Rows from block 11 of the image encoder of a small model that answers yes/no questions on an image's attributes, named by matrix and row number. Rows with one number belong to one neuron. Each number is 500 + 50 x the weight over its row's rms, rounded and kept within 0 to 999. All counts start at 0. Numbers have three digits each.
After each neuron's rows are labels from the 100 images, of 14976, where the neuron reaches its highest value: "strongest on" is what is common among them. Only what is clearly more common there than usual is listed. The data: photos with spoken descriptions (Open Images, Localized Narratives).
# fc1: MLP up (encoder.blocks.11.mlp.fc1.weight, 1536x384), inputs 0-127
# fc2: MLP down (encoder.blocks.11.mlp.fc2.weight, 384x1536, transposed), outputs 0-127

fc1.407:534537507444553430481417521650466477516369460494493584507528422448571539474565565484508566416503497397498496498567489545443548445496474529522548494565483514462441587496432454420501592526549489499541530472452424510497470422512477545448450484466540574547492522509492499457528462517555469456586496461487442515482445487447589409464465542420562428469426521491389520496498586556526555535464
fc2.407:564437572543485523564627530526430500569498575462479537507478458460436464521475527482484524457520534526475505433599494457401585491518449440427529559497534535548439548566524601512482440511537425595504513537457534560509475576488546523507476469460606473555452461499505522404519522458462499491452522490501525423503476519567488567503487523410592526449540450536517530588467459444467525468522
strongest on: text has "white"

fc1.718:544499635457507518554482530500573453562457460503592466500483481446533428547569462527466522509521422554478558455470384483514503543480482470507558445469459424525524437501481427550545437454513441484490520474536476530553513541496463497521500524448423498454510489527576436392465500484588512453441530490638442522629568496555552527534415504460584427426506504437533446440416395559500393478512
fc2.718:577525439560559415555466524561461476456577634432429516480487463442570535431432509486502445513499489541421479549501517468542496573520581486542497531592467508492533508534511482553462455577509436426502471543555544501404511427516521472460575596483537517555510491497481433505569555439567480488420444519445417363613576423514474493550536516506477519424463484520543476453452503542494480418505
strongest on: text has "grass"; text has "plants"

fc1.97:462529483453439558498559481428508413502498558419576555536406523447455367513521459526432505423510462385485546512553567480426519375499422490442540452519392533423480433549449400436438532400448460577536557545464464586513574578519515511532503494519548514538519530420547508496575495514429524525530588517512463448501519483530511482509558463486523554434554445470509471601518589604556451596464
fc2.97:502574547441486476450484518504427486560532570441424414513496435520459449509490395564538534503519499568569497584472500469495554469568537588500508524554561537528535413478454575493577395540483472572516490540559498568482449494629541462584499537508529473410433539564444562417408489566470546544550496480403437508448474430458557424493488539588533500599510608497548557430539449476518527493508
strongest on: text has "black"

fc1.213:500524550575463480547477507476514549432431494522542479404584508562506492514560402460480483438576463567419496560501435564428420444452493573565471459469530456562439534569520405540436535466459426513602500515453496617475463546534450457488435500435525495545540444526515487469542527463476470512469518455571494421476426543402397476591511458560443583470421552460504404515435519510547537533442
fc2.213:433562467528428443563473472555524527542446535446488482502442493489482532552474481522520545444541625461421479502538541503539608394464529493584468475492481552560438445564432532456569474459480438430551582422458426512540480498445438492496514444541554484420509475517512566584480536456545443460453454509531553536480545453525554606568436504504406500452452468545444510487523567501502543580510
strongest on: text has "people"

fc1.336:436542520520436487571539549432430539579531483489478540564489426495474463604475523452473599488455413452595412436567439491424493478435490479459529486506414511443442471450620450569460533421463522486510549399510595418405527491452543455516445600455421507596588506529555554567510521637583549448520502477458398433550449482423499457518510497451548468547475528553529561430527528514508466497537
fc2.336:597411511510520571497466433470489531505481536517405450471532425559497516517468504479416485460504483437510580506468400431443462521523477525594571530508405446443468485601531532465479457446544459510505468490409473467530537516474500478442476520523469467471606448478476386534561583557553447469485500412550423437536584547503503521602509554431474504539515473509536549464430425551497452493486
strongest on: text has "plants"; text has "grass"

fc1.91:458522529530543453442453410449467596555489540483596485544569513453554518546488507448535535445533508567472517582508508413550567462501541545547527509408580538491492500543441515457459530504536478515584495476516454492534499548492487561498437557424549507599507480540509484529499507462525483524482585457559519553515495594499559449440589472510352570429452461452466477482448518523432494541583
fc2.91:407584493514445526465490440552413506455456502471534443420470603486515499537497494503517565448549448510543544471450469456552557413594496493544558458480497450435583481622498498457481501542521478491567539572495498462498456415534469483538400580574555530506456443510500533561498426465439423524490489559518526494579524506603443437567375434393550532421429561559589484572554496471511508530405
strongest on: text has "people"; text has "holding"

fc1.331:426421504452513484477501500550486454565527487552514544502655558565509478499518522576472565500556438459497568493519498470611419502436495413479388559452496451415510488460422458519510518523541507427495532505473428482527471468526502513373447498495588470461411500554532517495489483560524559500511484408497494452610479459446402523402509544569502518598430516614535555497531577588461513568560
fc2.331:533498500487567578530494561549485505486477537504488435450491442437406515457527600593423511498490476431528479558447582436532467514547535512468529457570534540468469495504515439488428524514543561576489533530460470570607483513440476528435596577497445502558411450490542531412552449433551537485582585523482480498495440544468610431471459449551509478542386440540499481564477603552505520467488
strongest on: text has "grass"

fc1.422:503500466402582431434567447432415444569410495520469555479516445493485499452517427534441489504458562541518489425430437454496550505527569498516513505512512504532465429505549427499503463421509436533544508522593478390443406564475521465472545553491522519529545474531431528601485517440434532460452530637443589536507406553442492434408485512478610450546530430522482504552525370561495534469509
fc2.422:499434463460524488501445527542470465548556422460570594523419514474497422438402532567503589450472486503595532492538462468591456546541462583403569560447551545536456486450436529531470532505564569495459447536517457583547499471480393531436558497501477536561500489423545490422463429510522434465556433544435435518398503404528423465561519442441427436442464493431494477546499518471492485454477
strongest on: text has "road"

fc1.389:539465509527472412512389541505575439448391444562438436481475585434550562463495577485451580431531542535415572458543549412476506476470538492496473512546528540497630486477533512521464514440501452484557471372501507505512534518467520487469447518452565464539448528448504540508509477428390536448503551454453564492492573578481521450582531518554558545437426408518476415521438511427558507381552
fc2.389:406420581536581573568519528453497437463587504548413519486490525555479506337562511554539429474535422522501479536482514537463488484435429580538530477568498405550476573434480524420567432583469558465510440415418512466558547459495491584510462447481482522547463516533440499590528517547558539475549527459509480492513435442543535556531454433487438559422541415510477508582514438509453405517461
strongest on: text has "wall"; text has "table"

fc1.298:479412458471563503495518568454551511523471416452451458471549453564504452485541440541556553447489561497565398444517444508478404496448601549528440563439521478515431515564483531533482507452488509512404471394481641469479482529427524446482435571515449573540558499438567458520436502522513426521535552542475505428530437526528553491503415431433484492470460523542532531392496423406515496458466
fc2.298:456488499503481470525548497455539564428526522498482526507456458528623564605456500441558438526516476401446411511497518455538638450598415464530476475378484487442491419454546530559548461479539501592551573485482495421471509481533469554540548526412433449457448498502525606566476505528513529443545564533452550500542458467435545443505576511449534551470580507457520434509448573494562614512487
strongest on: text has "plants"

fc1.339:474544407464464580564442500476579463453504600454510549485469519453450546506446491507389428459570450547556532622468547547480443619563444455443562506487525492545584463477453578533478464561551495537458497531537515496520515458505480503525480543591437481610448440615578459503429491552450540473536479514441482521564522528456433520481518535453394555508445516544469454538543458571573471496440
fc2.339:562406604455521453490470559477528515540428570546516455546519576401536417546513595462594537512437453479452524484454560426497447449567454461539482518419505530404432506432552569470443535380474484489458422512498516462472537563462557494552574525498442566537483518506565522451388435487568545501470439494472532411432554554457485540519478438411469557564527429507548520424508440509540465599451
strongest on: text has "grass"

fc1.319:517413474517476539497487518568558502489497481456555498420496436477549502507604455444536506563473463486531439407477494530605573455541561555512565506534513496442458549481571529553456477554450421518621494505523454534514496504458471496608461499475557544556517519486525436535538490420483491484540522520565494529526460597527555523573467505461491515410481480487528534493391486421571453561492
fc2.319:564435589536494537596579444503479578413481562478567497540562422526522530420426507451532507441567525525515560454463554512489569453463549472549561428466510501499565567530482474488435571416374422623509525421510406482492434472544453545607461479495498575537499524512483513568548463427551553463483513583518513565378494601523464459493447480543466537528451510436440541477520542472542395513610
strongest on: text has "wall"; text has "sitting"; text has "people"; text has "table"

fc1.561:533428507454443549422539629474546499543479524525501493547539499415585431525506442528452509591513478558503457459412584483459490535481528451543462495546547487472471428555495488563430430520546550528514423595473508518459493428450538495452539565556390517448552489452460539478583474492476480462560532546501515504421565540525566537475621541516594444442506541447478524541502546444552460454460
fc2.561:545554448442552557520563516458505456516468505546542457492555522469467539480553475490540482448530524488553474537464522550514483462544538532540528431548408412459514519496518583483379585493513598530436458505437476468560500562496519568533561511488466478445504428481531563550501518533561549468531481583528546540515584594449518508526512563525561425502433468501465499564508456537377546560448
strongest on: text has "food"

fc1.736:515598512509565484468549450487496504449552549447534446452475506457431541512571572563478567528497473531530430526525435465431436484531508469502427599581565494515530551603456489478514513611494486479569516561486547477472450525563522457470504461510509548456559492526461448523455515428553573429408554499532493419482519509576525545468473516574566445562501375530527443451480451460481501519487
fc2.736:503483420582416445444559495476609462457446532540449530532597490537535497413495491513467536484486520450468459530514415505574464626451393530491477497493449460546559474442527602478538471564537529494519513550538612532521454590490505447578518521478389535511402563474591486521548425535451500507587488545530497495565547556475522457537482470494577486556507525454491549550429569473540482482581
strongest on: text has "sky"

fc1.90:519488447574460445519473512472444489515513501530518356568482457515521478482588451516541546483446563453450474470413497504580450504540479460534499443509480471512551504472497517529556439508508542479501427494526480413528561497447440478547554530451449537524415501482494430515532411428478544486465464555427530468458545535498555498527562551467548492499501611506491410564454511442520401462455
fc2.90:538497509553540544532556466476456404544498521444526426566511416438522558466460476542513521494495553532455552532516458536526373501591455543427565520405468525449383547560487434503498565586551495456542470520513466626498513449489382518523547505495516507450466442511512412493518482619606516500547546522546560462429467575520503506537515609454548486454526460557491456462536537530426460461513
strongest on: text has "wall"; text has "table"

fc1.177:452486474491465473549515405486467524570493514454514627486458424492480396568462562565482445512446545549511402562487457484411465522476530453574492538553580519540542467557538553520582565516501516538531534532524526529456476470465457617485566477510552466559495408488515548558438475451510519550578566514511461499539539501615395638559514532428608425488522392432482637541492463535539475482559
fc2.177:484556466502472519495554462485467524538505474524457519544454597469515504510498470562460532504410479497533551467594538557418456537535511560596608559535536540448549529490456427504528479460531550516556513519485511464509393415498465527449455532497502545480571479425475502479510495582496444538509520541483510447537473504404506468491564453537479471513574579559527447436497463447578413511542
strongest on: text has "trees"

fc1.681:478534509550456529455490526477410421491544400535558609429572568488463478422508539501418545405522495461581430497566472520612488449477442484580438533497496518490577497553513446506503433547382528500596553527515504457545463460468443535507471623445503548399480522491622451525446438476446543468448507431484557610475529544520472552516520478496444463528486386473550514529482515434498537510477
fc2.681:398550466430488422548517509576480494563406517471501403499502460491500465576443482465497487436526541430446499487536416472427548534562521626475456545470533514519544414602471500436485449471583527540567466478558531505502573521548526432427554433458485440547466521463568576458449533619551463399510577530551462544555480480520537516578485437502499493548519517494527524472419462540532444524605
strongest on: text has "plants"

fc1.20:432527520452546469481545505517507457498534494508562602488498535385500527422503524425582486521575550463504500565516493477471482539494515513496550457501509494428551458548576511609434549446513488546457468442557497498441495343502513517422579532482485485496509508545487423388576551563534438547434594514562535492612497544551447414503490531548490432581541491514423500491465499498427485538456
fc2.20:456509407439481500542487521478474452433464448494565449544518514580548518474493409525517547473472585525558471524446488449571540567476490546519468547525565538480493389552485597519486517422550482419480556510512476461496503454500500547466512462507444456451483570457502530469623496462445414445516441543469453610559516484447471432502459531410574521490483566511550565478480508487589478488505
strongest on: text has "sky"

fc1.238:439456553490511454516551599533417429432511470455481520472485450437583570443510504546505472545483446538497562451440614566501470450488527419484502523520549497500510485457585537499578413469481439494510425524479500547557527534479548534529406503536475491521446434416519593543515466552442409476444523395546519444567582455477490407572558604521549432570474504381424591566549430581563532470478
fc2.238:514574531494412516467495480401510553461606394522501524499482513504472443468445456564476521425555604519405528442575426479478478516548443487508483502613518471609446582559509518457567536534482516551454592521540436474489431575547514408603513468507505484497482443500495505536418614482446583468484551475549468540444525430585486523539499535534495555473447519437553586469567563512512452556528
strongest on: text has "sitting"

fc1.470:504512525395430497450476464588562434463419433441450499477504485573469463467564511418583526490548533443468486489521500412545474541490539456449459553679508474518462517555537565529492554577605464525533467580458540452558449544450573537571534513603556484472529458608514447601503500510458528513526431488540596529496514461438458455496613451432491500550573477423448522533543580477524437562504
fc2.470:477592487548504540459550516546464428559533473469437442419534528532469484466535521526485445458509513496505521436534505565471462487483428507534502535521444630485515529492541420481579462479462604457507552505577499471512408612426500439487547541442565500431481516461501505468469454490524565477432557453598515465517567466413524494546510445496529525395556452507571478511599538466453424452457
strongest on: text has "table"

fc1.249:588406431401420451573491481413546505577490463459513523451455433583484416469549478533523529484527522585504483531536520543520556542454539554527471508466460500453462486389505484452538473531554451561429565393465590483471546475550612582501402543451529503508418468503486450535515490432493524509569573601502501479597493487498477532574544512534457568479510443416533493480499516412504507525556
fc2.249:473531451520428363422489484506498572517463481460495517557559474489481464456484533507464516567464575482458420503488494475560467441593552624497540473434481454578528427499421425442502490521492480576534532462491481477518597444496493486556518578418476561561523486470532475552471545471467506524415452548485535540580505519500527528477443564514580450488511507548597483493440540533463558511496
strongest on: text has "lights"

fc1.457:589505474536505485423425521435446461492502461566517452462480451464421555598569469433479546442495575455512505428499506455529482473465533496590567558493482474481468470451489550459525540537486506499516559565465536608516443548439554443597601467515510595550555514473536501495515432503479525562446415500421554512424490442603558531503519538582573582517500481526504566479431620484504556568558
fc2.457:539478522382479503545531516600614563547448607527497457496464434615573574497434506428519505456483493477439534507457495438507487452463515419500615585530501490489529536447490573405508474473424538422475497429540407466493458636492569554546545433539577592449567467463525482521543538476525509488506536522552493463490525502455524464537471464455500574490538431516509489467557559481515425553461
strongest on: text has "standing"

fc1.680:461532484545472537415441539607526451472490505444554394517509451486513505471441471568486513471488524445481440457569462448504520462603416529555487516384461513489484493477511557495538486484519470501588488606415455505546500511519464501441497622489587561555563533536538483479472532494481471491449541421494470517496467495487439576535566549540578433449498578567418473399543627591550504514477
fc2.680:469619427496558545488368577463437514516496528449555433485498540455524530572446533408492486551538402412476479501522426469547519541554553581565437590520478529496461402491429496525412454551531510576494411437430511576538438558501470561465579516564560616445469536464471515521539521555551558522457512525552531506547466562439531521489427519528466611559534530490543504470525511517439543529537
strongest on: text has "dark"

fc1.234:486517451470507419473519488459521454523557585441506563482446525525545547558466457590461474489501558554598503464509454566476471484564462432498494448472568406553515433454500515440407515465488558501416572497487477408563546438521512488452595475528577412447423637497530476454460506531460382478555433494503484472548473401512489584544493558434569477437496474405596546549442491505510519525583
fc2.234:524474440510570517414459545583455506522587525584459454553519494481475461474409458385434506539396605536492483479493532550527501427476555482505501517541492524622499484566488485554575593470528478486486512456449529524482562500423475402534510568470520406564459483538563596512559435396606553562550502502487456454483543440445513475558486401528499560481436499505536506431459591439473443510484
strongest on: text has "table"

fc1.481:431451529541459481542396482526576457523457506499538475425466562491530476500514452544510423419561575491493567407518499549491463423529558487569483563478559500492504489524444529557552573554466369479492514460500463589447432516561388496415485442441495427573534562506513492591537459589608426459545601537470449462514454556563484438607485461495564532484543545547482448387456487458546499430548
fc2.481:450532504487431590482518578508472511558385555425518456468496552528538542587450423479517518527439576485529440440476506531426570434454521397424563581422487543551488534466487482474469408369506466461509560463480558521482465449592474566528486581456524431509522520478488446585484574462517514507488470550452600585571506387477538609485500417448375526468481565555502503517443482479458579480464
strongest on: text has "sitting"

fc1.356:558578504449436449494581565517423546558535491506553581579485528500423511538487469487540458526555475447468442508551551480498456565578423527515498468485552488535504511458549506450495532482456495377492513457514469459529538508396436493408451450440517504529508400499479543517573533509551531539486470528514459545481518468494487515584488485453545612499521560553524518416521474476599489542439
fc2.356:470451550451535527543557545501466517523484465548476504514474560493468510485534472460512488441463375537514434514547503469568469490554450438481399586518366467392501468477524507432449454587520437574477475451469559463498479560497489428556479506452508484446451559484512448458525465495494637450526585495542466521467408451435524480552458489472493555514512448507503501455572457480562477426461
strongest on: text has "standing"; text has "holding"

fc1.439:441395476484457480574453387515473521548571514530614489491418549440510464486422511477495558530448578496469484569554534586537525500470443535508488566518480522431565432583550520551607527481533539401515482533558545549500491486510469472465472473538458554473445476516520494513462403433535512550469489528513422538597520463519496531471577514514587542527554554455544438543494443565528418547498
fc2.439:455462432549554512446508558502443499411490429459519573385527496517418580586585552553543507570457549454477508499487422413505472495423473555420394449498540526523489465512489487426409546558435404562473507441505484541406416523603508458428581508485451471414428574420567533450471545502441493471539430412516486459528539420512553444492512600493426604541515529572519566547530571523546420500494
strongest on: text has "plants"; text has "grass"

fc1.294:417456423515441511568470479406438523564505510502547541407489545562437476475538484422511436575513514523393496513624573569512464516412539554474499484523399610433478486533512492471483478552503463561558457547479487411459540500521436613445416528565600442469516513586483514473490470522530501538506502445559492449456426576528442425533434441529514468575502446462515499450449409517463491528468
fc2.294:593503523483493543527477458505488497555537478480538506544431556519539481479451446491378392506397469472491514430494480532572427510572438601532510560562546561435480435447485570521584586505526513527424428430518525535442450510494535580493540504489388517439501567520403575442512441546492570485561445537589474509488454396562526458509520509443598532456524599421445492528512564547570413489403
strongest on: text has "grass"

fc1.113:454492471530530497541476497540542433489412483377541525411543416415590446479524566505493422459405472484501498471514506477486432519466581481538466435551503499553455491580493552556468478494568461482434481624489467456485471486554495411409480510472485581595439448424470465560402536571530501506536523546427545443460557550493454520469583482528486446514523462419457496607513498582579491478474
fc2.113:523440480534459522496580600476463571525615500517439469395558524494530491510494470439431501439588489559591440436522408496403491505519527610540445484491446523469484571455548461484490510505510508491480528440587590492467477491463534472442527443496507554567510503520401578485487570544591477459504445546488519545446435466521444479524584590558610408476472593427489577515445482477515435490593
strongest on: text has "grass"; text has "plants"

fc1.459:546556470443568561405464536418509483556467390405474470512478512534467525469454581567442558455540571477537603421420460523467454497548575549461447476461550493423576541519422502475461540522536494451466501453565479529527457469470463575457487579539487471523476489458521473502419473505487430413557461568492567528459482419553528414370588564522472530439444530571408474476522536479547486439493
fc2.459:459447552458423420459479482540468553505504485497513568536554426445478490500442490422462427449538432429526504516534604539561539496554497509476496457420497489509516609506589521494550510499472526444442476388444560520412448466493550528437459514499579568486440444539602554554458505464563515569488540517533508498557504588430444515426483470481472542475520496479497437472442485434539431456597
strongest on: text has "plants"

fc1.172:470479542521501568448493569488540410513519523503464587509433516494451548548533559390482473451507486469516407560518552424534551479454498431458476606443478554524467545427478503499565517454458495467501522491451521575504467534493468479470477548571475497532643499457418573493496530443600522551542554546492531440539466523521554444485492594550547508453454468459523511489519550520468467396562
fc2.172:521471498564542575555551511472539579525430460533452529517516530421487547486531477576540515561401495450539538498561505468426421508502445524510588445390506430445455443526484486441497576458415556454554596519360525437468476534442473528454525466473425597469428543551525480501522452516520446559518429441517507509486510510456585515571539456505630445602548472473522553512451454527491525505452
strongest on: text has "sky"

fc1.98:521420554598587469418527497463475603541454480479505568556398560563562550417494530545420486423582495506466437533408571479504593468529568484529473480524602552524403528403544446406508426477518456576556489526503459486452467492499551440484489491483500525520499511529523502520460442558560543454456464596421431523418437520389480450524444549535545533574484602526474541502527502541473449578445
fc2.98:474574503440473494578545573488620454542475513437443477578562468568546602422480502558490465506560438452485457551545467540464468477559467468566459545431487494444474554431499472524503536535583489502488442458524456493488500457452603525465471551618487408554468535452479550538478556464548593453566473472490529529501531506527529408479544435531481555487407410510430433541483581508555474618477
strongest on: text has "plants"; text has "grass"

fc1.68:558437476531553563482496544633528462533558527479491512562507434521564520366431483448503419566497442529549539455465519459489585498532512578456580537560464431533460512476530439444469490536483560531557540473514475551507453501470520497438486593459537551511573463534537501480405465489604542419547534527437364413569497460496547524450489543537511525509452457443579475435454423458511424565496
fc2.68:549408578589412493471531459509511502446554516533531473502450429553433457562468507498509527516551434527436451468443580479396528546435411496456383516585486558418525426574536484473491499492506442587546554559565540446453532567490530537497509426423526513559434473456545452475526542420534401549566587552505601438511479587581521532510489435571502542533485490511477562482463511462406548439524
strongest on: text has "grass"

fc1.665:523519440505507517475537422428401460451502553554606490576529560525524499526481586445489507539439553536417584505471502468468480565486559470565443509497569582520536534540531469502480513453411445414497536416413515532514430448452424462499474548475478582538492461559529421530426468487435478478462486588483601508495548504515475381499552563524479506537528573515544539482520468531518549479572
fc2.665:512428452440563484520536454557583456506562527518459499488536441510523576439510406493463499456494424484375468557544490412453540501537544529402572516414583482482551539429545492564469572585473522511500589487552442499566555474546450458511397387553517499437498488549477534543538449507541541482547471561546457503528493625456513420450449505406434533522557574479411515559532512513550565510486
strongest on: text has "standing"

fc1.108:627563616486481581495571481552467473439494548589565444411471546426430490570532505442496496582657567527452448482536456438551437527584468551417519372506524568516454479477600548487612435448456562465501511500521516422467570465521459542475500425533425552494463503516534497503518558471390509514539507545510481385535468462480559538523492542515495498435468519540538488497526432478496580563509
fc2.108:498577635450507575513529581535351503446487522537485547457542591546534503405539561430413509535378557504521498561478531564514597464440427586450444472481506577517552428485440585463441486410592413516527473504491457495535393588455466442487499452509555563506451507521478510511529535460514448517500451403451500508516554497449538405553415445426470382449470445437422454522510521433484540507430
strongest on: text has "sky"; text has "water"; text has "buildings"

fc1.534:495563517503472503517437550569486629483529508505439459387516523420477530481469538502506538491490475523458554564469560516560572543497535461549423522415466391523498507503510540489546467490485452472385516428474519530476486489478551542518523413460491517503423466556528496439578519531459460584569467490474454532523440601462621517534437502567573568557473504458503512464589465449429456467526
fc2.534:490494445467493498532524492431490516487469440552491392563429405504535459541520570467558531505464495454560607521420544497536626489502496417415559466584553533527477540598439516521537448464483570396385529535553426466498492491521512438551484516412579528439446486519422476530602543463452572596465445566482507467544428486601455478485448535523448433567479411469540432538488458501478468547457
strongest on: text has "plants"; text has "grass"

fc1.372:575554467605488616465491424461455493473437549436472434510516445424508499436491521587529521557515621412512438482590513526498571603401530518518432473510577448536469490437605480539515418569467508501448562572406540498456488489437468471584483565512538476432533433562457543501589421539589564438509504476561479412552506459538546452388562454607459508517445517472511526540522472479525457555499
fc2.372:613481531537521505538490456419468432498480584536435470472499529468530477514502420406436514530497478416438465396558568519485523442500489516516527508473464526462545551406557421432502474457443512474498461518506592491439530531518451486554565395576495503495517515553496590598490565550503456449497484504430485497570556533532457486476525493507494515481498427506489463477491636413478504438481
strongest on: text has "white"

fc1.544:455445412604510547513480486480482582435487511536523471436413565601587569509455455474428430580516546510561453535623525510479524490557532502461547491457545371482489451450544548548493466489472490474562484521438468524548477472451433591479422504509521439563484404492480464442513513397545441521519475481528475592480482459528427491521461505444541551483508454496533488454547588484518487466482
fc2.544:423454500471462525371592484551479529543516501542501532434538434494455475539510513545492516507473516481497510452483567503499430461516534449562511476469557455535443503499516553486554549554545547598602514416501541541517494524512489545504564466525547479351474485458605558457533447417487513424560596487529487457532526498510381423518588491397572399579448481506560448458491431606595451639418
strongest on: text has "trees"; text has "grass"; text has "plants"

fc1.148:535494528468444474533582484450588463548493521599554490456551517503475526570541604612544447520492502464527473503386610621429534504502491581456505413565573494447565568472505463490422548583459460432548442468512489478548530485404428481521605455473500470506523590499603481458543499474473473565506439422467520556539520574452468506535534531472486490590451505574395421438566527501473496435476
fc2.148:531510484503553498516452487538458592488473468557496496430418429497551494524432544500565485471521431482483450454558569487509491650461503436543439445449556379455477570512371514536493557593552424536568520476514536540537546437483549572497491558520412557559484530452433493490486486511486511479516443529522424442547545530434488526601495560422506498497408524537439559518496524513446549540467
strongest on: text has "wall"

fc1.751:444424578583426479460463467521508441509404408491547488543607443463644560567507511533495457439485555461563489534430491473503553482471480487477509569558506541440528535414474562472546441474496472540548588497465531483525516509491579480485599488520485557522494587497536548500456581562561571499584535540553482427457590499491510546506407572570516485459550553539531453437552480471556589487474
fc2.751:415567467422451482447496525469498569465557527504513453441449525538453502487435567451437517512478397484459590531521601389560509499504512564559536454450455473466577484528523599500561484525533454442393475576521611504556454578480497588474533537580570579578586537396436561528518491487495424482471438472550523537495551495438500482483506589593618478559485547547485548568473445543525469433548
strongest on: text has "dark"

fc1.118:513496517522452382466481453566534501482406535578433585500577415540536519513564491526586495523530536414606582553557551481412480577404470441509447407470540529495382518490546419519447536518477460482466490572505574444485493558532454454423494433473450443503429458460533580422509423526487443501487539448445451452505436506433417488467541453495422574515424542410468509552455488489577519539526
fc2.118:480514385508510514511503529534486448556547506487584446497565527498437570515494445553513549520487604503489594542506505444519473510587484561503497458530496470476442429482575395462564523420407448464509400567564540571439555584524462522530484517487471537461506561489503534436553444487514460510359594519495490456499495460545459433480434439485554498489401498566527493510477424545580509448461
strongest on: text has "sky"; text has "trees"; text has "grass"