config.toml
image_size = 64
crop_scale_min = 0.7
encoder_norm_position = "sandwich"
encoder_mlp_ratio = 4
encoder_drop_path = 0.15
init = "xavier_uniform"
optimizer = "soap"
adamw_lr_other_params = 0.0026
Rows from block 4 of the fusion encoder, named by matrix and row number. Each number is 128 + 24 x the weight over the matrix's rms, rounded and kept within 0 to 255. All counts start at 0. Numbers have three digits each.
# fc2: MLP down (fusion_encoder.blocks.4.mlp.fc2.weight, 256x512), inputs 188-234
fc2.28:112122129076108146119138091156170157107114100092108141127125156092069143136133095114104077104127091107119125113135155141096122129089104118111
fc2.29:123166125102144107128132101122150081100117078126108115074108120140125148121145119165114141110126144133140119118140093116116157149110167147148
fc2.30:147136124169128142161117116132118119156109112125122098133158133090122091126172154135133081103138111113100135087164133110118137112133122134126
fc2.31:185122094087142156112125154168115132136083151144139127131131144132136123140136088114152101107126118160132118077135137148144093088105153075107
fc2.32:179107135112104112147134143084127157132165123087129137128121110172130152126108107102135173113119119149128146140149113119101123127145125122138
fc2.33:186157100105129091120138120124173126132124140117124113115169143110087080135149099131166184172125096125085122112121108128114111110123159118135
fc2.34:133174081154109102124126134101202141157103090114136127136132155140133153110125123145087101136131124142112140156122120112168093105159112126115
fc2.35:132122166159142160125131106103146163138092114204104193139125117109112127161135121124155130122145117127108138160134072131115120115126126221133
fc2.36:157148136150113157205108087085102126116135077137101146085132107161053107100112135100136168131123096122128149113124148129135094104128117112149
fc2.37:142135143144151142141119126133136193130109079087114166159149139113140126110110112139135142100151147136106127124139123126129119121125123126127
fc2.38:135106124161128154128143109105134119152135117163116174136150162152142142096114137154150175106131157150113124149120115115134131150124092156126
fc2.39:150101122130086105159131108104137150142140115138104163110093139084110132114146163133136077116103100153167114116123140152132163120131155090109
fc2.40:167113153126122140120152151102113137145124118096102092159126155173134134124101111124097134163088105098099122094146112102118166154166118118134
fc2.41:121143130149117107167112132133149095146102104150133143114123102111097095100155138114132110129132132078130147130152131145110174125101101164080
fc2.42:105111122144119101112120132106118150136146106108160177153169159137073137132194139108089159129147167125124127146118144102138132085137115165138
fc2.43:068141084151128131112103138154091098126124131133128172142138120144134126179148137125122115129121092151072121167123171108111104128117125122149
fc2.44:139128116123142133110136098132152118127130150104137098161156138114137094102115131145150107142091126114098098062157154120148163129060128114124
fc2.45:120161175150155138146108181135152139112134122102131195106114133138117122157114114119096128152093124113121128094144172143141123100124149133117
fc2.46:138142113087137109134098175125135141127140140101107121153120140128132137125116118149183140116146126114116123097113081121114135147132136115061
fc2.47:117142110107075062126117077139147157124122168113149063094131106124132131117114129128129133108114073130115148049135156114131121144138156157160
fc2.48:209107136099078145145137147116178113091161157139117138121130124119154126120135111128110109134107134149163154171121119117121165129117140088109
fc2.49:170112115134125135134107107158089120173129104139160139119110134143151141110125139142174161109079119093147158122138109132139176124128142120099
fc2.50:101126147115128102147123125107101134125101105150106135086097117110134131137142133143062161176112127135126161121148132091106116095103126085116
fc2.51:135117123110115146143118196163063121128116135165137174148119100131140137139115126117130112147095136126152128117117186129148118101102153123132
fc2.52:136133165183154089137113123128152137128128131101166112127135114161158133136108135146144113088130128168125119036126151168099143149150142111143
fc2.53:184146130128114094143130124110175150096109097118129153126131136140088128147132127138081167130138153126144149079153135108134150114134113150156
fc2.54:120115121129133090124133128090162170151135126164122136146126140120160117131125106117154167075129166130123141161147092114100184154107095166122
fc2.55:107110119111145175109131135118137117105132149155143142140153135135152137119101125120181112113117129177164134130103178143133156082135146065108
fc2.56:176136120125134136131120066152125141120131164127121130146126118119108139164106104109138161129162144144082143116117147096086120124104117121123
fc2.57:125115123182144104109130107173103131150137136123130143165123121121130125184104140163169154106123105127145124114140148098096123120107137132105
fc2.58:219123113159155169134126117144065122107148061101118130098158102121103106140131143120082157122113112113118147127097116139141125135176115128121
fc2.59:109124191153121157136157124110189132098101130092106093123124134124095091120144119139173086109118103095109123181134130110126082124125136093145
fc2.60:171127099120136130132116098155156107121117094120121108128106158133135177123157137135117123138129157154104168173171157099123117141105137158124
fc2.61:096152107098133154137140091138117120122123159155110053127146144105135159149157132115135151159130158163111134112119160090116115140153115149133
fc2.62:144119163140145122155126097091157144142148124121126148121123130137118123109132131136103084157168157073115098136158121137125179114126136132149
fc2.63:180104136141113091098123148123145143130144141154165139172132153142125156120104159154129102154106142139137162141138149168125129154142127123097
fc2.64:123127124123115120121097163143130135143141136121137162137123123124145107113105148125182176129145114125125106082148101132121159094120132076117
fc2.65:144117127146141106083138153158076117130119105151139132108153118166118081104152156114126163129129101149135143109169126127135118113126137108121
fc2.66:077134146149131125113092104117107141140113140104127118156092122147144143128164116121110119173116115118153087079112142149075104145162130122143
fc2.67:114122094132147132114165123116168179115157121107122157151150144113109135134143115134115141140119129089099143134124133137138150120145063106092
fc2.68:129159108141118144145173137179105143140107146111105116130156093154125106136129137127087165146170140077107119067137083119128093107105153129138
fc2.69:133077154106114132097134126140117151105084155136102101126153110116150128118154105144156137103132131123116112095141181138119104118137148175100
fc2.70:075107109137112149119111150118157146118126149101125148089117090140109135092070126102143188092150129112097109158135122133129154127088138128132
fc2.71:185128130103126159131102151111102178147154181157096106116129127155114145094127109112105156125089128137130128096085157111155117130143088142137
fc2.72:095131151117178134125112165121141120134122126100148119138155161132126092127155116161117088104121169112103143143136146142113086127112104177128
fc2.73:150138122124083152107148102116092119113124175110136110162137126133118093151136110118133139158106155138123105114122131147098109113138120117151
fc2.74:126118121151137076132133118091146110122125128163131118106163103120103170137130137121156155090150129144147117168126122068137129112092130093139
fc2.75:099146149087133115143113111105093100168128119103111140132149157164119111127121140116131193108154128153155114134148132115145116145130144140141
fc2.76:109118102114142167116129121131166167134104113141132139121118137082134137145151122116107140114129137080167126083169126137134120097122107161107
fc2.77:136146142135120163152086124101134153128114142113174105144143145188134151092113110126137188105148144103145149150102128107112084111108112045137
fc2.78:204082135077134120119086150104085124142124133175152142115141131142119141096125117148196172157192131176144130120140128131103125128138149180102
fc2.79:113131110137150080107128149123133122119165122138111140148123136145142136143162121156138105059136116146094134091101147173137183150125109132195
fc2.80:042134161097125108133130129109141117102181176114103136122112112121142101136162121162141094119090132135132145165134140112101140143133095122124
fc2.81:168127150099131116149139122137128129149146109131140123144105140125123086132105133142133147133119102097117162103104187119167137108209092130119
fc2.82:093081103140141112114138128142144187160172094127101109117160126150149135151101156139068121110127104099177083087116144154133088136119141116164